From a checkpoint of a small image classifier.
Model: 2.25M parameters, arch resnet, norm batchnorm, activation prelu.
Data: trained on stained colorectal tissue patches (NCT-CRC-HE-100K), 45211 training examples, 67.7 epochs.
Rows from block 6, named by matrix and row number. Rows with one number belong to one channel. Each number is 50 + 10 x the weight over the matrix's rms, rounded and kept within 0 to 99. All counts start at 0.
# convs0: first 3x3 conv, stride 2 (model.blocks.6.convs.0.weight, 144x96x3x3), inputs 20-29, a 3x3 kernel for each
# convs1: second 3x3 conv (model.blocks.6.convs.1.weight, 144x144x3x3, transposed), outputs 20-29, a 3x3 kernel for each
convs0.75:60 63 56 44 46 49 54 55 42 44 42 56 38 34 30 44 47 35 51 62 54 47 39 56 44 45 56 45 42 41 27 44 41 47 44 46 42 50 49 46 62 77 39 62 68 45 37 27 48 60 49 60 63 59 52 51 51 49 53 61 49 56 63 55 55 59 67 57 61 65 63 59 33 37 40 36 36 33 40 43 46 44 61 55 50 59 69 50 69 72
convs0.76:59 62 54 64 60 41 62 41 27 64 50 45 53 45 48 57 37 46 45 39 44 49 35 37 51 35 44 56 55 56 50 57 58 49 56 37 47 36 52 56 39 50 58 49 59 33 41 48 52 57 38 48 47 43 36 45 60 50 58 74 57 74 81 50 55 50 59 52 59 64 61 71 45 49 56 56 58 52 47 45 62 44 47 43 46 37 57 46 48 58
convs0.77:63 66 68 56 48 50 54 52 49 62 55 63 50 46 45 54 52 48 43 41 52 47 38 56 43 48 60 51 67 50 58 58 51 62 47 45 37 49 54 50 52 71 51 47 61 53 53 40 59 50 47 66 53 59 50 61 57 68 57 52 64 47 42 48 50 64 60 52 73 55 53 70 63 53 52 58 44 40 61 39 49 37 54 58 41 58 85 49 66 73
convs0.78:65 60 53 62 41 33 62 51 45 52 36 49 61 49 56 52 54 52 50 49 53 50 44 58 51 42 49 48 42 53 42 46 41 48 46 50 47 46 44 42 51 51 45 57 53 62 52 49 63 60 56 61 66 74 42 52 50 42 39 49 35 37 52 35 35 47 45 50 68 39 50 61 66 58 55 64 55 54 57 49 47 49 63 57 49 69 79 48 71 77
convs0.79:60 60 58 61 50 62 69 67 74 45 45 56 49 56 60 44 49 54 53 52 55 50 56 49 46 73 45 53 61 62 63 59 74 60 71 74 63 50 49 50 48 43 48 40 39 44 41 47 48 53 47 43 51 45 50 46 43 53 47 53 48 41 55 53 55 42 45 46 36 51 47 39 51 44 47 53 55 62 46 49 47 52 46 45 54 53 50 49 40 41
convs0.80:46 47 55 45 55 51 52 55 45 37 50 44 44 46 39 36 44 27 38 33 43 57 44 39 49 43 47 42 35 30 43 44 43 49 45 45 52 69 68 54 70 69 59 68 69 34 35 44 37 54 42 54 67 62 54 55 62 61 60 64 66 66 69 46 55 56 60 56 56 49 52 46 40 55 49 55 60 49 50 59 54 45 50 62 51 54 59 53 56 61
convs0.81:57 66 54 59 55 48 54 49 39 39 36 51 48 51 61 70 62 61 45 58 55 42 48 47 60 57 39 50 53 52 46 54 56 46 56 53 49 39 43 35 34 35 41 42 39 49 46 54 29 47 44 49 49 54 50 49 45 49 45 55 54 52 66 57 41 51 41 46 54 59 55 65 54 58 46 46 46 52 48 49 43 57 47 54 57 50 51 48 48 52
convs0.82:68 49 61 62 65 54 54 61 43 40 40 35 50 50 44 52 49 43 54 45 50 64 61 43 40 47 40 50 50 51 41 47 46 46 54 51 49 42 48 48 46 45 44 48 40 52 40 30 50 51 48 60 53 43 56 58 64 61 75 61 54 79 63 56 47 53 50 49 54 63 54 51 51 41 49 48 40 46 50 45 53 65 57 56 60 53 46 43 51 42
convs0.83:63 55 57 64 36 39 58 32 33 53 48 43 54 48 66 51 59 61 47 49 43 62 48 47 45 39 33 54 64 49 51 54 36 49 45 40 69 53 57 65 60 59 51 60 62 57 60 49 51 49 42 51 49 41 54 36 48 40 28 42 41 38 52 44 44 52 42 53 66 35 40 56 58 62 64 48 53 49 44 53 47 47 59 43 49 57 55 35 47 39
convs0.84:42 36 40 42 46 38 38 37 32 48 31 42 45 40 48 33 35 38 44 49 52 47 38 52 45 39 53 57 61 64 57 54 59 55 68 62 44 39 47 41 40 31 45 41 50 63 47 42 62 53 49 54 50 46 38 44 49 39 48 44 45 42 53 50 42 42 58 49 49 54 45 42 58 43 47 53 45 48 54 44 51 45 33 45 35 50 44 29 31 37
convs0.85:54 39 46 53 16 44 60 37 56 52 46 40 48 41 33 48 51 45 42 46 45 38 40 43 45 37 47 53 39 51 39 44 50 42 47 56 57 58 60 49 55 56 57 52 57 70 50 63 68 57 59 61 62 58 53 55 58 43 40 49 46 47 47 59 48 52 53 49 66 53 40 54 60 56 58 67 62 62 74 67 60 50 59 45 53 49 51 55 56 57
convs0.86:61 66 62 51 52 57 65 66 66 51 38 36 56 52 51 51 51 50 61 70 60 52 55 55 61 55 56 43 53 57 53 64 55 57 60 53 43 45 45 51 42 50 47 44 48 61 52 45 58 44 47 51 37 42 55 43 45 37 47 62 32 61 59 55 50 54 43 47 49 42 45 48 42 47 40 47 32 42 39 29 47 42 43 54 45 53 70 37 47 55
convs0.87:42 50 45 42 37 40 36 27 39 49 52 51 38 58 60 66 62 74 57 54 52 47 37 53 44 34 50 72 51 60 47 39 43 60 47 61 63 57 51 64 53 60 51 53 50 45 55 75 56 56 58 46 47 70 43 39 47 47 39 40 39 48 53 65 55 48 66 54 59 56 53 52 37 45 40 46 51 49 32 41 49 59 65 66 56 50 59 59 61 56
convs0.88:55 59 54 39 51 56 54 54 47 45 39 40 66 56 44 69 68 61 55 50 36 69 60 45 54 53 48 38 56 59 36 51 56 51 57 63 46 44 49 49 52 53 58 59 60 64 57 48 62 49 44 47 28 26 40 36 34 26 38 57 44 53 63 56 62 55 47 48 53 36 50 51 64 65 58 38 45 50 41 33 48 64 38 32 44 43 35 54 63 53
convs0.89:52 47 54 53 61 55 63 54 62 47 36 45 45 39 44 44 39 40 52 52 54 50 46 42 32 31 45 50 41 44 57 53 53 60 44 50 38 50 43 40 59 50 46 57 53 37 41 42 26 37 33 33 23 38 57 52 46 58 54 64 61 66 70 51 56 63 65 65 74 63 71 71 51 49 49 49 45 49 45 36 48 36 52 64 41 53 53 36 52 64
convs0.90:33 51 46 32 41 38 45 46 44 38 45 61 25 25 49 44 55 67 40 25 48 50 44 63 48 53 57 60 38 46 54 48 47 68 54 44 54 54 58 64 61 62 57 56 50 39 38 51 35 25 32 43 46 55 37 48 43 41 47 46 57 56 48 54 49 43 61 55 58 53 50 43 45 39 40 60 50 47 49 48 43 43 44 53 41 49 60 45 55 57
convs0.91:46 39 36 54 42 35 61 58 40 58 54 56 52 55 53 52 47 53 47 42 45 51 49 41 54 51 52 63 61 76 63 51 61 55 53 68 57 45 47 58 41 48 56 41 43 41 48 42 40 40 55 52 55 58 46 45 40 53 41 55 49 46 56 33 37 29 41 42 44 39 48 39 68 59 59 55 55 53 52 48 46 58 45 46 62 51 49 43 47 60
convs0.92:44 48 51 56 52 39 47 31 35 55 52 55 51 51 61 61 58 64 46 52 46 59 54 43 58 40 44 43 40 42 48 54 46 36 43 35 57 43 50 56 62 53 51 52 54 48 66 51 44 54 42 44 48 43 52 38 49 42 37 42 38 32 48 44 37 53 39 51 64 34 38 54 47 59 49 45 53 37 45 46 45 42 42 34 44 52 43 34 44 30
convs1.75:66 61 61 59 59 51 57 51 48 60 49 51 49 51 57 50 55 43 57 47 53 57 66 51 48 56 55 56 49 28 57 43 30 55 49 42 38 50 54 45 58 59 49 53 51 52 53 41 44 55 46 47 53 64 41 59 58 46 57 48 45 47 45 51 51 48 50 50 45 57 57 49 46 49 59 45 53 44 54 51 58 67 73 75 63 63 67 70 63 78
convs1.76:56 51 46 57 54 43 37 42 52 48 40 61 40 30 57 34 55 45 57 58 54 61 60 47 68 57 66 55 46 55 58 58 50 55 41 73 33 50 60 46 44 54 39 52 55 64 56 42 54 56 42 54 37 52 54 50 63 54 55 50 50 44 54 56 52 44 46 48 49 50 54 48 55 60 51 43 56 51 56 50 53 60 60 66 54 60 56 48 46 57
convs1.77:37 22 26 48 41 46 57 69 58 62 36 46 38 37 37 47 64 38 60 52 46 50 49 46 48 44 57 45 49 44 48 37 34 45 29 50 33 37 49 49 42 53 53 53 57 45 62 48 48 37 47 39 16 34 43 44 53 41 37 44 56 49 51 52 54 43 53 59 51 50 53 49 51 65 60 57 56 51 44 37 42 60 69 54 61 61 47 59 47 61
convs1.78:67 63 63 75 58 53 56 56 45 55 49 51 43 40 41 51 45 55 57 54 51 68 56 46 52 47 39 58 47 46 53 51 55 67 57 53 41 42 41 44 57 59 52 60 58 46 43 48 50 66 57 47 50 45 52 48 57 44 49 43 52 45 52 58 61 44 57 53 44 47 54 54 27 37 34 41 52 46 44 42 39 44 46 50 49 41 38 55 46 38
convs1.79:41 40 44 43 48 43 45 50 40 48 56 54 51 57 47 48 48 43 56 48 55 53 47 54 59 54 63 55 47 38 60 55 51 70 58 54 47 50 61 53 54 61 55 56 59 71 52 58 63 62 61 70 53 53 47 49 49 53 53 47 52 46 39 51 48 37 53 47 37 53 50 44 40 57 43 42 71 41 47 55 34 54 45 58 53 47 50 63 56 59
convs1.80:65 81 82 56 60 55 59 52 48 52 66 65 54 47 59 52 47 53 59 52 45 64 52 51 66 57 59 46 40 31 54 60 54 56 62 56 39 42 53 44 46 53 51 54 55 59 64 58 54 70 63 52 76 73 61 61 60 42 65 60 51 60 46 55 53 48 56 52 40 59 57 50 52 50 47 42 45 40 46 47 48 50 59 57 44 62 57 50 61 69
convs1.81:42 47 52 45 50 59 36 41 53 57 57 59 52 33 57 44 59 60 62 63 60 62 61 62 62 52 56 58 52 61 54 49 59 58 44 53 42 40 48 36 37 47 45 48 53 58 49 57 48 42 51 62 45 47 56 54 50 46 47 49 65 55 53 52 50 36 52 51 48 52 56 46 53 45 42 41 46 39 46 30 47 46 50 55 59 55 52 58 53 61
convs1.82:56 59 53 53 52 50 54 47 51 41 38 44 39 43 48 36 47 42 72 66 70 67 62 66 70 66 70 68 65 66 66 61 60 67 60 64 46 43 48 44 46 48 47 49 48 67 68 66 68 64 65 66 63 68 63 60 61 59 59 60 59 58 56 57 57 53 54 55 52 57 57 55 64 67 63 62 65 60 66 64 58 65 59 61 62 58 56 59 53 57
convs1.83:48 60 56 50 55 54 52 53 58 40 60 61 49 46 59 49 54 49 44 39 49 47 47 48 59 54 63 30 30 32 33 34 33 38 33 41 48 46 51 46 45 51 50 51 53 61 50 51 50 40 41 41 43 53 52 43 44 48 38 43 44 39 38 58 45 48 49 52 48 59 65 52 49 52 53 46 46 44 49 52 44 43 37 45 39 48 40 43 48 50
convs1.84:43 48 33 63 67 57 43 50 43 53 51 52 44 55 56 58 62 50 68 67 69 56 48 54 56 47 51 53 52 42 47 39 36 55 38 36 40 38 51 40 43 56 56 55 55 57 52 50 50 46 48 47 38 42 56 53 44 56 59 43 52 54 48 41 37 28 44 41 35 53 49 53 46 44 51 53 42 49 55 52 63 45 44 52 44 35 44 39 31 36
convs1.85:58 66 51 61 56 48 57 59 45 44 35 51 47 49 56 44 57 59 67 62 77 61 60 76 68 68 75 44 44 48 45 47 38 59 55 56 45 41 50 49 41 44 55 51 51 62 66 51 49 51 55 48 33 44 58 54 56 56 62 60 52 61 60 49 50 45 53 50 43 53 53 48 48 59 41 51 60 44 66 50 37 46 34 42 52 41 36 56 45 45
convs1.86:62 55 51 53 54 54 47 37 41 44 53 47 54 45 44 52 58 38 37 29 38 36 26 29 33 26 26 40 34 36 37 53 46 58 48 53 36 44 50 50 50 57 53 56 55 38 39 49 28 45 45 47 38 64 57 58 50 54 50 39 61 39 46 58 54 45 57 54 46 56 55 50 60 42 58 35 44 51 60 46 55 52 58 54 45 59 51 55 61 70
convs1.87:61 67 72 64 47 51 58 49 49 54 48 42 31 53 44 36 34 43 60 56 56 59 53 50 59 54 46 41 50 44 53 62 56 60 63 50 42 46 60 42 53 64 52 63 66 34 49 40 34 57 42 44 48 45 50 58 64 49 48 47 43 48 53 52 54 41 55 53 39 48 51 48 39 47 43 48 55 39 46 43 37 57 53 48 59 49 47 52 53 51
convs1.88:44 23 34 47 59 72 49 45 57 59 72 65 42 27 45 51 46 39 39 42 42 36 27 32 32 11 30 34 46 35 53 59 48 61 53 59 36 33 52 45 38 55 55 55 62 27 35 26 54 61 53 49 53 62 57 46 42 69 54 52 60 49 53 53 52 44 59 56 49 58 61 57 58 62 59 39 42 46 54 54 69 39 52 61 37 66 56 50 60 52
convs1.89:34 43 46 52 53 35 48 52 47 45 39 49 34 53 57 40 57 54 68 62 69 62 57 72 69 68 77 60 64 75 67 57 68 72 62 70 45 44 47 47 52 51 48 47 42 58 54 57 50 51 48 62 50 62 53 60 46 58 52 50 58 51 52 53 54 48 48 53 47 54 54 52 54 55 59 53 74 67 60 66 71 51 52 55 49 46 53 61 54 65
convs1.90:57 59 61 60 52 50 46 42 42 55 48 46 55 63 42 51 54 53 50 55 51 44 44 54 44 47 46 52 57 56 51 51 56 62 56 61 43 47 55 47 48 61 55 56 59 43 45 36 44 61 66 32 51 39 57 58 48 57 51 46 56 50 47 60 65 44 57 61 39 58 57 48 48 58 42 39 53 52 47 56 54 45 47 46 55 42 44 56 59 52
convs1.91:58 58 56 41 40 40 49 44 52 55 49 58 50 35 51 55 52 58 57 59 60 58 56 53 58 52 54 54 50 53 52 33 41 56 39 54 45 41 50 42 41 49 47 49 49 62 54 62 59 55 62 50 44 58 59 49 62 55 48 55 61 50 50 55 47 44 52 43 49 55 53 53 51 50 51 56 67 60 61 48 55 54 51 51 39 37 40 40 31 46
convs1.92:48 53 55 53 54 52 56 55 64 41 45 54 45 43 49 52 64 48 51 45 52 52 52 51 59 55 56 37 38 31 43 47 44 36 42 44 47 45 46 44 44 48 50 50 48 53 51 60 47 36 51 45 49 57 59 46 46 53 42 43 49 41 37 60 45 44 47 46 43 56 59 48 52 50 60 48 50 53 59 53 62 47 38 49 48 46 46 44 51 59