Rows from block 2 of a small image classifier, named by matrix and row number. Rows with one number belong to one channel. Each number is 128 + 32 x the weight over its row's rms, rounded and kept within 0 to 255. All counts start at 0. Numbers have three digits each.
After each channel's rows are labels from the 100 images, of 14976, where the channel reaches its highest value: "top examples" is what is common among them. Only what is clearly more common there than usual is listed. The data: stained colorectal tissue patches (NCT-CRC-HE-100K). In brackets: how many of the 100.
# convs0: first 3x3 conv, stride 2 (model.blocks.2.convs.0.weight, 96x64x3x3, each kernel summed), inputs 0-63
# convs1: second 3x3 conv (model.blocks.2.convs.1.weight, 96x96x3x3, transposed, each kernel summed), outputs 0-95

convs0.41:142093139036087150148138039116142135157162122094098127127125098126158133092114041100162134120138128084112154109105063127104145137153121131146024122145108124104120142102170159142128116119145095
convs1.41:142135202174043119102138132145129128183141163104125099104158108069057150156120114153090130151157160107110148128148190113126152087119124129088205127106137140110132081148123115152099162166134135060097114146112128085066061155112133093086115120062101092131101144128047112133137154126102134131
top examples: tissue: normal colon mucosa (36)

convs0.60:113143111144125155076135162106127184099164123134123220155094208094105087131120186155169114144127120109066129207106106093108145094146182150114146095149113107110098139180106125134102111144143105
convs1.60:120079118137160147086132118141155109153118111139124083107131077072067200124133165114150040110159137148090136067151105138109137112060134144092189083074133091153141162087113141132143118160147088080106114123156108068084140120104177094123097095159098112158105128121069133145113183104111084098
top examples: tissue: normal colon mucosa (60)

convs0.29:136108127190140149133120216110120155119116169126106126103132162114120158090143210115151111091129115151090129137138118082146200130107086159117194149148169082137112112187041135115139108143108116
convs1.29:160135128148161142158124069122132140152147156164089172092129116158116108137148146082117133136089122106169186137154060131137095195121091142126173078084125113165166194130116152080131113125167144166106169099072127119112169187147161074126114083153164084107108100175213083123101104145137110156
top examples: tissue: normal colon mucosa (32)

convs0.8:160132164089094112110109115173188157099104130159112048146158086065113157059131127052122177066127112095114142114136111144136202143114099129130133096107145114137145131110102093104138169161111162
convs1.8:088149097127148183147089129117186152139106146100101182107140139135128134111159180061125174194098202108108139117179146158120122133163130121136105111136100154048139114113128107100100111097128201162119169175050138121197120103184125105070165114145143109148153148166184158124137125107128117127
top examples: tissue: tumour epithelium (42); tissue: normal colon mucosa (33)

convs0.89:072146101084086130092099097142086110141128164113170104150129061125136123112165107162193113080139115093109114098163113120133123146124161122113080167180110168117102157069053146112104102148199110
convs1.89:114153102147098153119118084179108129181094171106142127115102175121107124107143203100096152118126118144079118157101145107123197144120149072102152016110123103060187040112105086159096122085118128143113135189125148109161163147172121113058134128146137117096133130120127153124154131109107165130
top examples: tissue: adipose tissue (29)

convs0.35:129128116095139109065123121121122148085138160083166186165142084111155191154110131158111102117211155128093136125120083071095079148099190054122143104151135155127147102109147074113111130162148099
convs1.35:163120190152068172094166152153155119168128107140120107124169117082075230156136111138154074163153140150096165099161153130108163080107112136146171094104155142144079124155107173130149158179136094074125103149144138075059083140103122118160085124085122122142128122121052111132130181147138142106
top examples: tissue: debris (30)

convs0.74:095156143109111146092121099132106147149157137112101131160138071073234147152111074135126133099138130102102136121110098141170159098143102138122105124075130140159145137202138010115143119127102109
convs1.74:141172167121139155162193143105124125119122136069211133158123178146156116101156124142203131132107119101103138086125126113146117117121159158135054141128090182180162134148141093105073164098166144124189084133122120163111167161086152133130129202159104165105144125123166091126128043182136128101
top examples: tissue: mucus (25)

convs0.61:086129107213138122164114207145132144095143153165138152131099148144116137123066189101144119152109069192140107111154157094133150135115131167081180107173107153118160156177163082130149139110154092
convs1.61:121071135135152147112064085152157169095142115150134056070129104126145140118096116155121069136109165085192180122170098153116055051113080132151125111098119107161162214124086145092090137134117130152105130106140133147144063167168108103135100129130178129110179135160078136142136127098105115115
top examples: tissue: lymphocytes (32)

convs0.9:114097163180163076156142187127107145116132095126100165149127182085121101112121202108130139196141159115151092154119043182103155153144157098134190136114148105126103095117149115116105147158129186
convs1.9:100138061107166150106144185123106141107102121088113063144169160128154091110145157153132079170119116157077146169111132125143134100081093141190150066169076150164144122114117165033171096150126082152187155149107169113118124147134082154180122100128143152104120187155134118099156166161136166136
top examples: tissue: smooth muscle (47)

convs0.5:077152132150107165148127147118113100123108152153125158121136120123221126096119112125105110153104104166135138114116128148206120109088119154104163104137102175176195116111110014135170136184115146
convs1.5:143128158104093091172235165124102146122101121097161089155180172126129116129157126141153151078112091116080091098092113135110180147135161133128118146125162120160097076127167072153124152126143116109186152104141129144096092144064120153118146162138081109114135130161142118137172125215152220092
top examples: tissue: mucus (25)

convs0.34:151125141095067139154117073146176138134187025107106133117123108099177111142121072132120129092136103064161108097174152163100138126122118160143131125142178144127117120133123136100042151181160114
convs1.34:142127131093125074161246171178099134109082113055114114167139111113110157130130158170148159083149089157079137090119068126114161201160136119090141134121146119173155097124133052120114121147139127121179173152135124149116199157085117178143122120144104107108111088149132136124147131177143166110
top examples: tissue: normal colon mucosa (34)

convs0.17:101068152090114112160154090148143184137117128096122182105139138051118124121161143121142170063124109153158143130123028110131197122156080120122097108131164109132148123083094132068110162095130137
convs1.17:113188173094087223141127158092105130118094146128223134101131132185176122114129089097169133154096152135101131116116168108157136135122127141158056137154060174168153112117135146112068124138137148114162090158144122180115126154117129126135192178165107178106170132118135120109073081144091124101
top examples: tissue: adipose tissue (35); tissue: mucus (25)

convs0.21:155134145156120115096110167134111101178102071135098091124104152176147141107131127074089139165131156082151150145134249190089125153114159167126175138108129155161133108137145081112120124138109194
convs1.21:103094130152191152134095125127132140156194153143067182117111174134165122094158187118134126098087138131126054143145104069154122132124130139124133110144146132129080107150162091124137068159156138180162168160111078157162176082093124168135108163067128191115151113112178161126170080097147095179
top examples: tissue: tumour epithelium (34)

convs0.51:113081105165154115159114180160128119101187124059165166100127114122123084123127170147139136101103134153147114139168075110093077131069099199114181208145112099151129142089138131109174140128171132
convs1.51:123088152162117095117085138114131098143115101176094207163114072125119122148103151186208119060142147100103155070166128115132127167199148133097107135161138059141094183131142146136150101197150091148137077136128112141121219103091155149139095086111158126147094111134120095136155128110106109120
top examples: tissue: normal colon mucosa (46); tissue: tumour epithelium (41)

convs0.24:144122159093056140144111084104082071149127108145083185090158118131168118184136109079104163089126108103148170119118111125143135117103114073151086157089120107212140158112164133134090117087083092
convs1.24:068144172094089130180128126091076105138118129147162095124126148082149122082134138131135151068131075151118092126095120134114149141143178136094043092105129129158181091098147114162062135137155151133187069140111122159135167147070154119093095165204126137120133115118136152146105064140082138059
top examples: tissue: mucus (30); tissue: adipose tissue (28)

convs0.58:110155122086149118201147063172103122128157149131114104113131008094094124133143133102126103066120107126132104138117134114162158148112100134103117165152185105142112082149065150141151109181106172
convs1.58:141136125170144092164117105149111146185131154143140110144105124125136082086149086090150119136130121130158210166092098096164206150108194144142136119115125076133175126152084138130169144073137047136115113131152188124126151136144144070172103127129141110040121104131148025118120124164133123135
top examples: tissue: lymphocytes (36); tissue: normal colon mucosa (29)

convs0.88:148119130184214096131125203140083121115082152133170180150112128178104086116154193115125129167113099187138109107115112170073143144134132124124146181095083141134118112063155159141126116110142163
convs1.88:097195102139125188110074123143135108116096168132132186132132124140126164102143160125092196154137156116105155107137120188103180165163112103164108146156084177079127119108131090106091084132135123103132170203080148134205106134176150110087150127166161142176145097145176188124139157108095121080
top examples: tissue: smooth muscle (43)

convs0.85:194097136111082158092117108092113101156148108112095126151137101155150088167133101132086090143100102084108128110168116126163065056122148175152127175091143128144135152148186178119045133150099162
convs1.85:170116122123156099133186089167079074150130150147137139124091081137113158124117136106116126093170072171130127158116079096181151164090125112088152089080163081203150130120149143153122094134158067100102105139123166092066201160046149104122094149181126132126094072134136099118116106135153133143
top examples: tissue: normal colon mucosa (53)

convs0.16:140093163133103124109127126128103119152082093130106081136132105103157146084158113163176140066127115090167150133111066130125104120113090043116103068142156191150191158185077087122122110163126107
convs1.16:083154169116128176125110132092107140116095111108198125140177134165142126096136147127164128098095116170114106102093159144134119151091167163134059118151058150251147122075140125125049131155167164132108119146127120145117139161118113098109145170203122159137162121132153113118112053146082111110
top examples: tissue: adipose tissue (30)

convs0.90:152098152161159113146117157108153107118145102115137214091093165168163117165070148139139136198166130044143108203145131121085158139097128100111150160123142144157127128111133115069134108141146195
convs1.90:126118108129126159133056125133167161083138064168127134079088076139136091138103135094101148158112212093152108117174145137107088120148047105163090134152095156105125151116135129142094134124109227126136178102091122122166077127162106109093193156096109084116166159189153138143127162115135131150
top examples: tissue: adipose tissue (27)

convs0.70:154125112093141112108141107119113129143093155148134106102148110125012109098150135117106092137119144205131113086100080086091161105176141133133121150168063138136093146093102166209158153092137104
convs1.70:118125156112121127238137107168180168124144064142135127154118144147138133121116190119151169096135145144126109117152156111106146124136218111099063071106133169185127119077080121177133140122129167106146132124139162150155151098139137113135150167132104158116153135105129110156144014175116124068
top examples: tissue: adipose tissue (45)

convs0.59:144097131158106122164132165117110156139121100131117130102138113143104145173077118128104094099125134065121125112167245165117121167154084174122169093140123098170087129191072133155149127063163124
convs1.59:139162138099075081081162134111160111067131150157121121119187192125113158135178133121130151153115147131135159101152117250072131125174136149140146134094130146069093142164105093086112146122113144156130179129098137114087097137189162171156133070142172105191119153120127153097090152162164149128
top examples: tissue: smooth muscle (70)

convs0.42:111163142084170120089134066121127104112079144153112086162141089088107109132206081109109125133124168164106138097056163192136134121189135166124080098133107107146109128054132158138105169114147121
convs1.42:108117178166160171161093155093121127166186121149072188145110072167153101148127121156167134084104139094114102085150161089168099146152125126112147117127159108131096121166149148100119070158100111140148126143059092162157178077121121154139099088049155170169126065096126130125120154132099050134
top examples: tissue: lymphocytes (30)

convs0.75:100135148088114123096133069134131233119149118167139065092148097121186121104137086103134132085136128110138111084079157151094163118186139091105115111111163182075133095155096097135090128157147096
convs1.75:109122156192136086190158102105128147172152156136142114117119200116155094109173126126126092098119124122134155143136121079147179129135206167152124093075113093160153144155120136155174150112146072136167104106177133129103134110111153141163081161117094136060084133084089035132093066155156147145
top examples: tissue: tumour epithelium (45); tissue: normal colon mucosa (28)

convs0.95:122135128163105115109129183102089146101102116110139181101123152104085156110130196131160136122097137154131113141159116094123117148159139171126158096146131100112093161084139255127083131106189137
convs1.95:116130150141134140126089124120104182140164144142147113122078069175175140063105133147131161099107096092191128089112142087077126119101155082112067158147125170174138110074171114173100153128100156079135039134155084141165157170183124123146117148131137158114184108084123111149080116134101088077
top examples: tissue: adipose tissue (30)

convs0.55:177195184151040130131111155116117132095099084101059135111143155117120159150121157113146179156095144087155137112097112125159138103158138090107126099139141149128152157140121139119014160137097144
convs1.55:104142093179126080158064170070139123131103110114119116106138151072136116129134138164114165078068142083124059106139137087055122120151124164133112145165128202139122136124198155142114102110116214124199124064141116095177155076113109133143123132111077113148129094110095141135116124110153153084
top examples: tissue: mucus (35)

convs0.64:107127107150102143106114166083115133155125190130067087096143130157134182111158186096060153116116145106051146191137052155148139161128159144160157126063118096175132137119134142122153126127090145
convs1.64:164210161137123152058102105095138111095140174136139106122180145171142147163107164183135095107114109156162161091107129202118078073122108145110113130140106118134131198130108137061073127162113117116118120114120079133115139176214155155139117148145162125153126108107094204149119113099077083128
top examples: tissue: smooth muscle (40)

convs0.57:206121138051134141158109061151107086154106111107130149145128142125074113108140075144126120120111118179137118138122061071127111084095133129136093119156101119171160124133055147154165197112096099
convs1.57:132121115141096051182144118113118160152156119139123072133119139110149115100194104100159118152124120150152193144120096123162159114141188123152135100079141117135164126171111134123217128098113078136156109106151216099118155115130167119161088101116111098068125174108123037110117128195178155124
top examples: tissue: tumour epithelium (45); tissue: normal colon mucosa (26)

convs0.50:106154151076139136102109075155112131138086135121169156120159058107144121149126091078132148127114145169157122145119128146191115105109115109093068105161136103177112134178093030109197105124139084
convs1.50:086163131138192124090119195087095074167126090100183151139092101083117112162110105149105082150187078143137064109130160127146083111136117126138056143204122074104125139096130129121166091134119103150149096086145110151161140075074097187090122156153074174145132129119133117142145155102123095135
top examples: tissue: normal colon mucosa (26)

convs0.53:166151106185122128172112168083165126123133113127093165154092190127176110134111140162129120218130107102130102136175166146151128094147099136123182142122211154096140135120095135104083180163140077
convs1.53:140109089107182095117139086162141122124066144149116168108120135136120152087163038125108153115131133123138152174115086093165097121120139125075143211112151085161150159109104159165148129112142097083025080127134155086066181138075117115110130130203140132132123062120137126134098108112117136136
top examples: tissue: lymphocytes (56)

convs0.4:120174125119151128095118105158178127156097098132116095134140111131118156131150127196102146088182126131173118107046052112100180113186087075123125121137127126131123117153152134116161165121024124
convs1.4:116099141087130109131153160120136150078138173136099128121126188127141143156122174139148114111144109114116158125101088129060181098136159100070096141111208116127085107098106159158092145080045088164134075168156139175152116058114140184151095126138122184152146116078117133158135118109154066072
top examples: tissue: debris (40); tissue: smooth muscle (35)

convs0.19:147119148176098101087101185121100135112110140087061186090135092136196161138108171133114146129104129124148124168099081124175124080171148147156171142106120090134147126143137215119082145180093132
convs1.19:119154133150143178092086217096142078141129130149147164119115124153146073174099128098132094124091103151083077086163174132151119125116106124122120122170123192120104135096190135144130114123169135043133139088130073109080172083129143136153118107106060177140088117089138108166129165073089101161
top examples: tissue: normal colon mucosa (55)

convs0.18:157146083132171125130106153138136125105157111127172075176089087127040128147136148142131094142121144122115103159131132106099170091206097122169099142155138119041154104148192197139147124109137154
convs1.18:128147148172073171136151155175093147162126172083131103160105127097079113106111145143130139154148141104083112134119169112131194100124182099095162125131111132076138032105112028165117137150129154099149097146127118096211081119177108135060150143107104099105146117133079135116152136111132178128
top examples: tissue: adipose tissue (28)

convs0.49:114145121230112091106118236107150130111143152144117172143134101093122150139153194149136131161145128075144109119116171099126178141140130071134217135097140158119103154149128124129110151158151122
convs1.49:151108123173127099155118112120107143165128145119148089157131127127169105081162047090152101164130107112153174155140126086151152120094129183210133130133098093109168135173086155093168093099147065119119102120139183118105147154114121069183099130133150093084140143162119034063139136174170135135
top examples: tissue: normal colon mucosa (34)

convs0.2:118159164105156112149096071120132097112095115086124063088127153099131138085120057089140144148099115167126122077094108205113157133152121227135124123150155143186151139111149159105139156168140164
convs1.2:090127140142133227114130142117081126132157131116084168134117127168172054126108124163142128150086119083090084141132148098182118127147111128149144129165150142102107055144158116060101065167137107172148138122052111139169131075138114191141123144080149169147149115134159144119184173140131097181
top examples: tissue: tumour epithelium (40)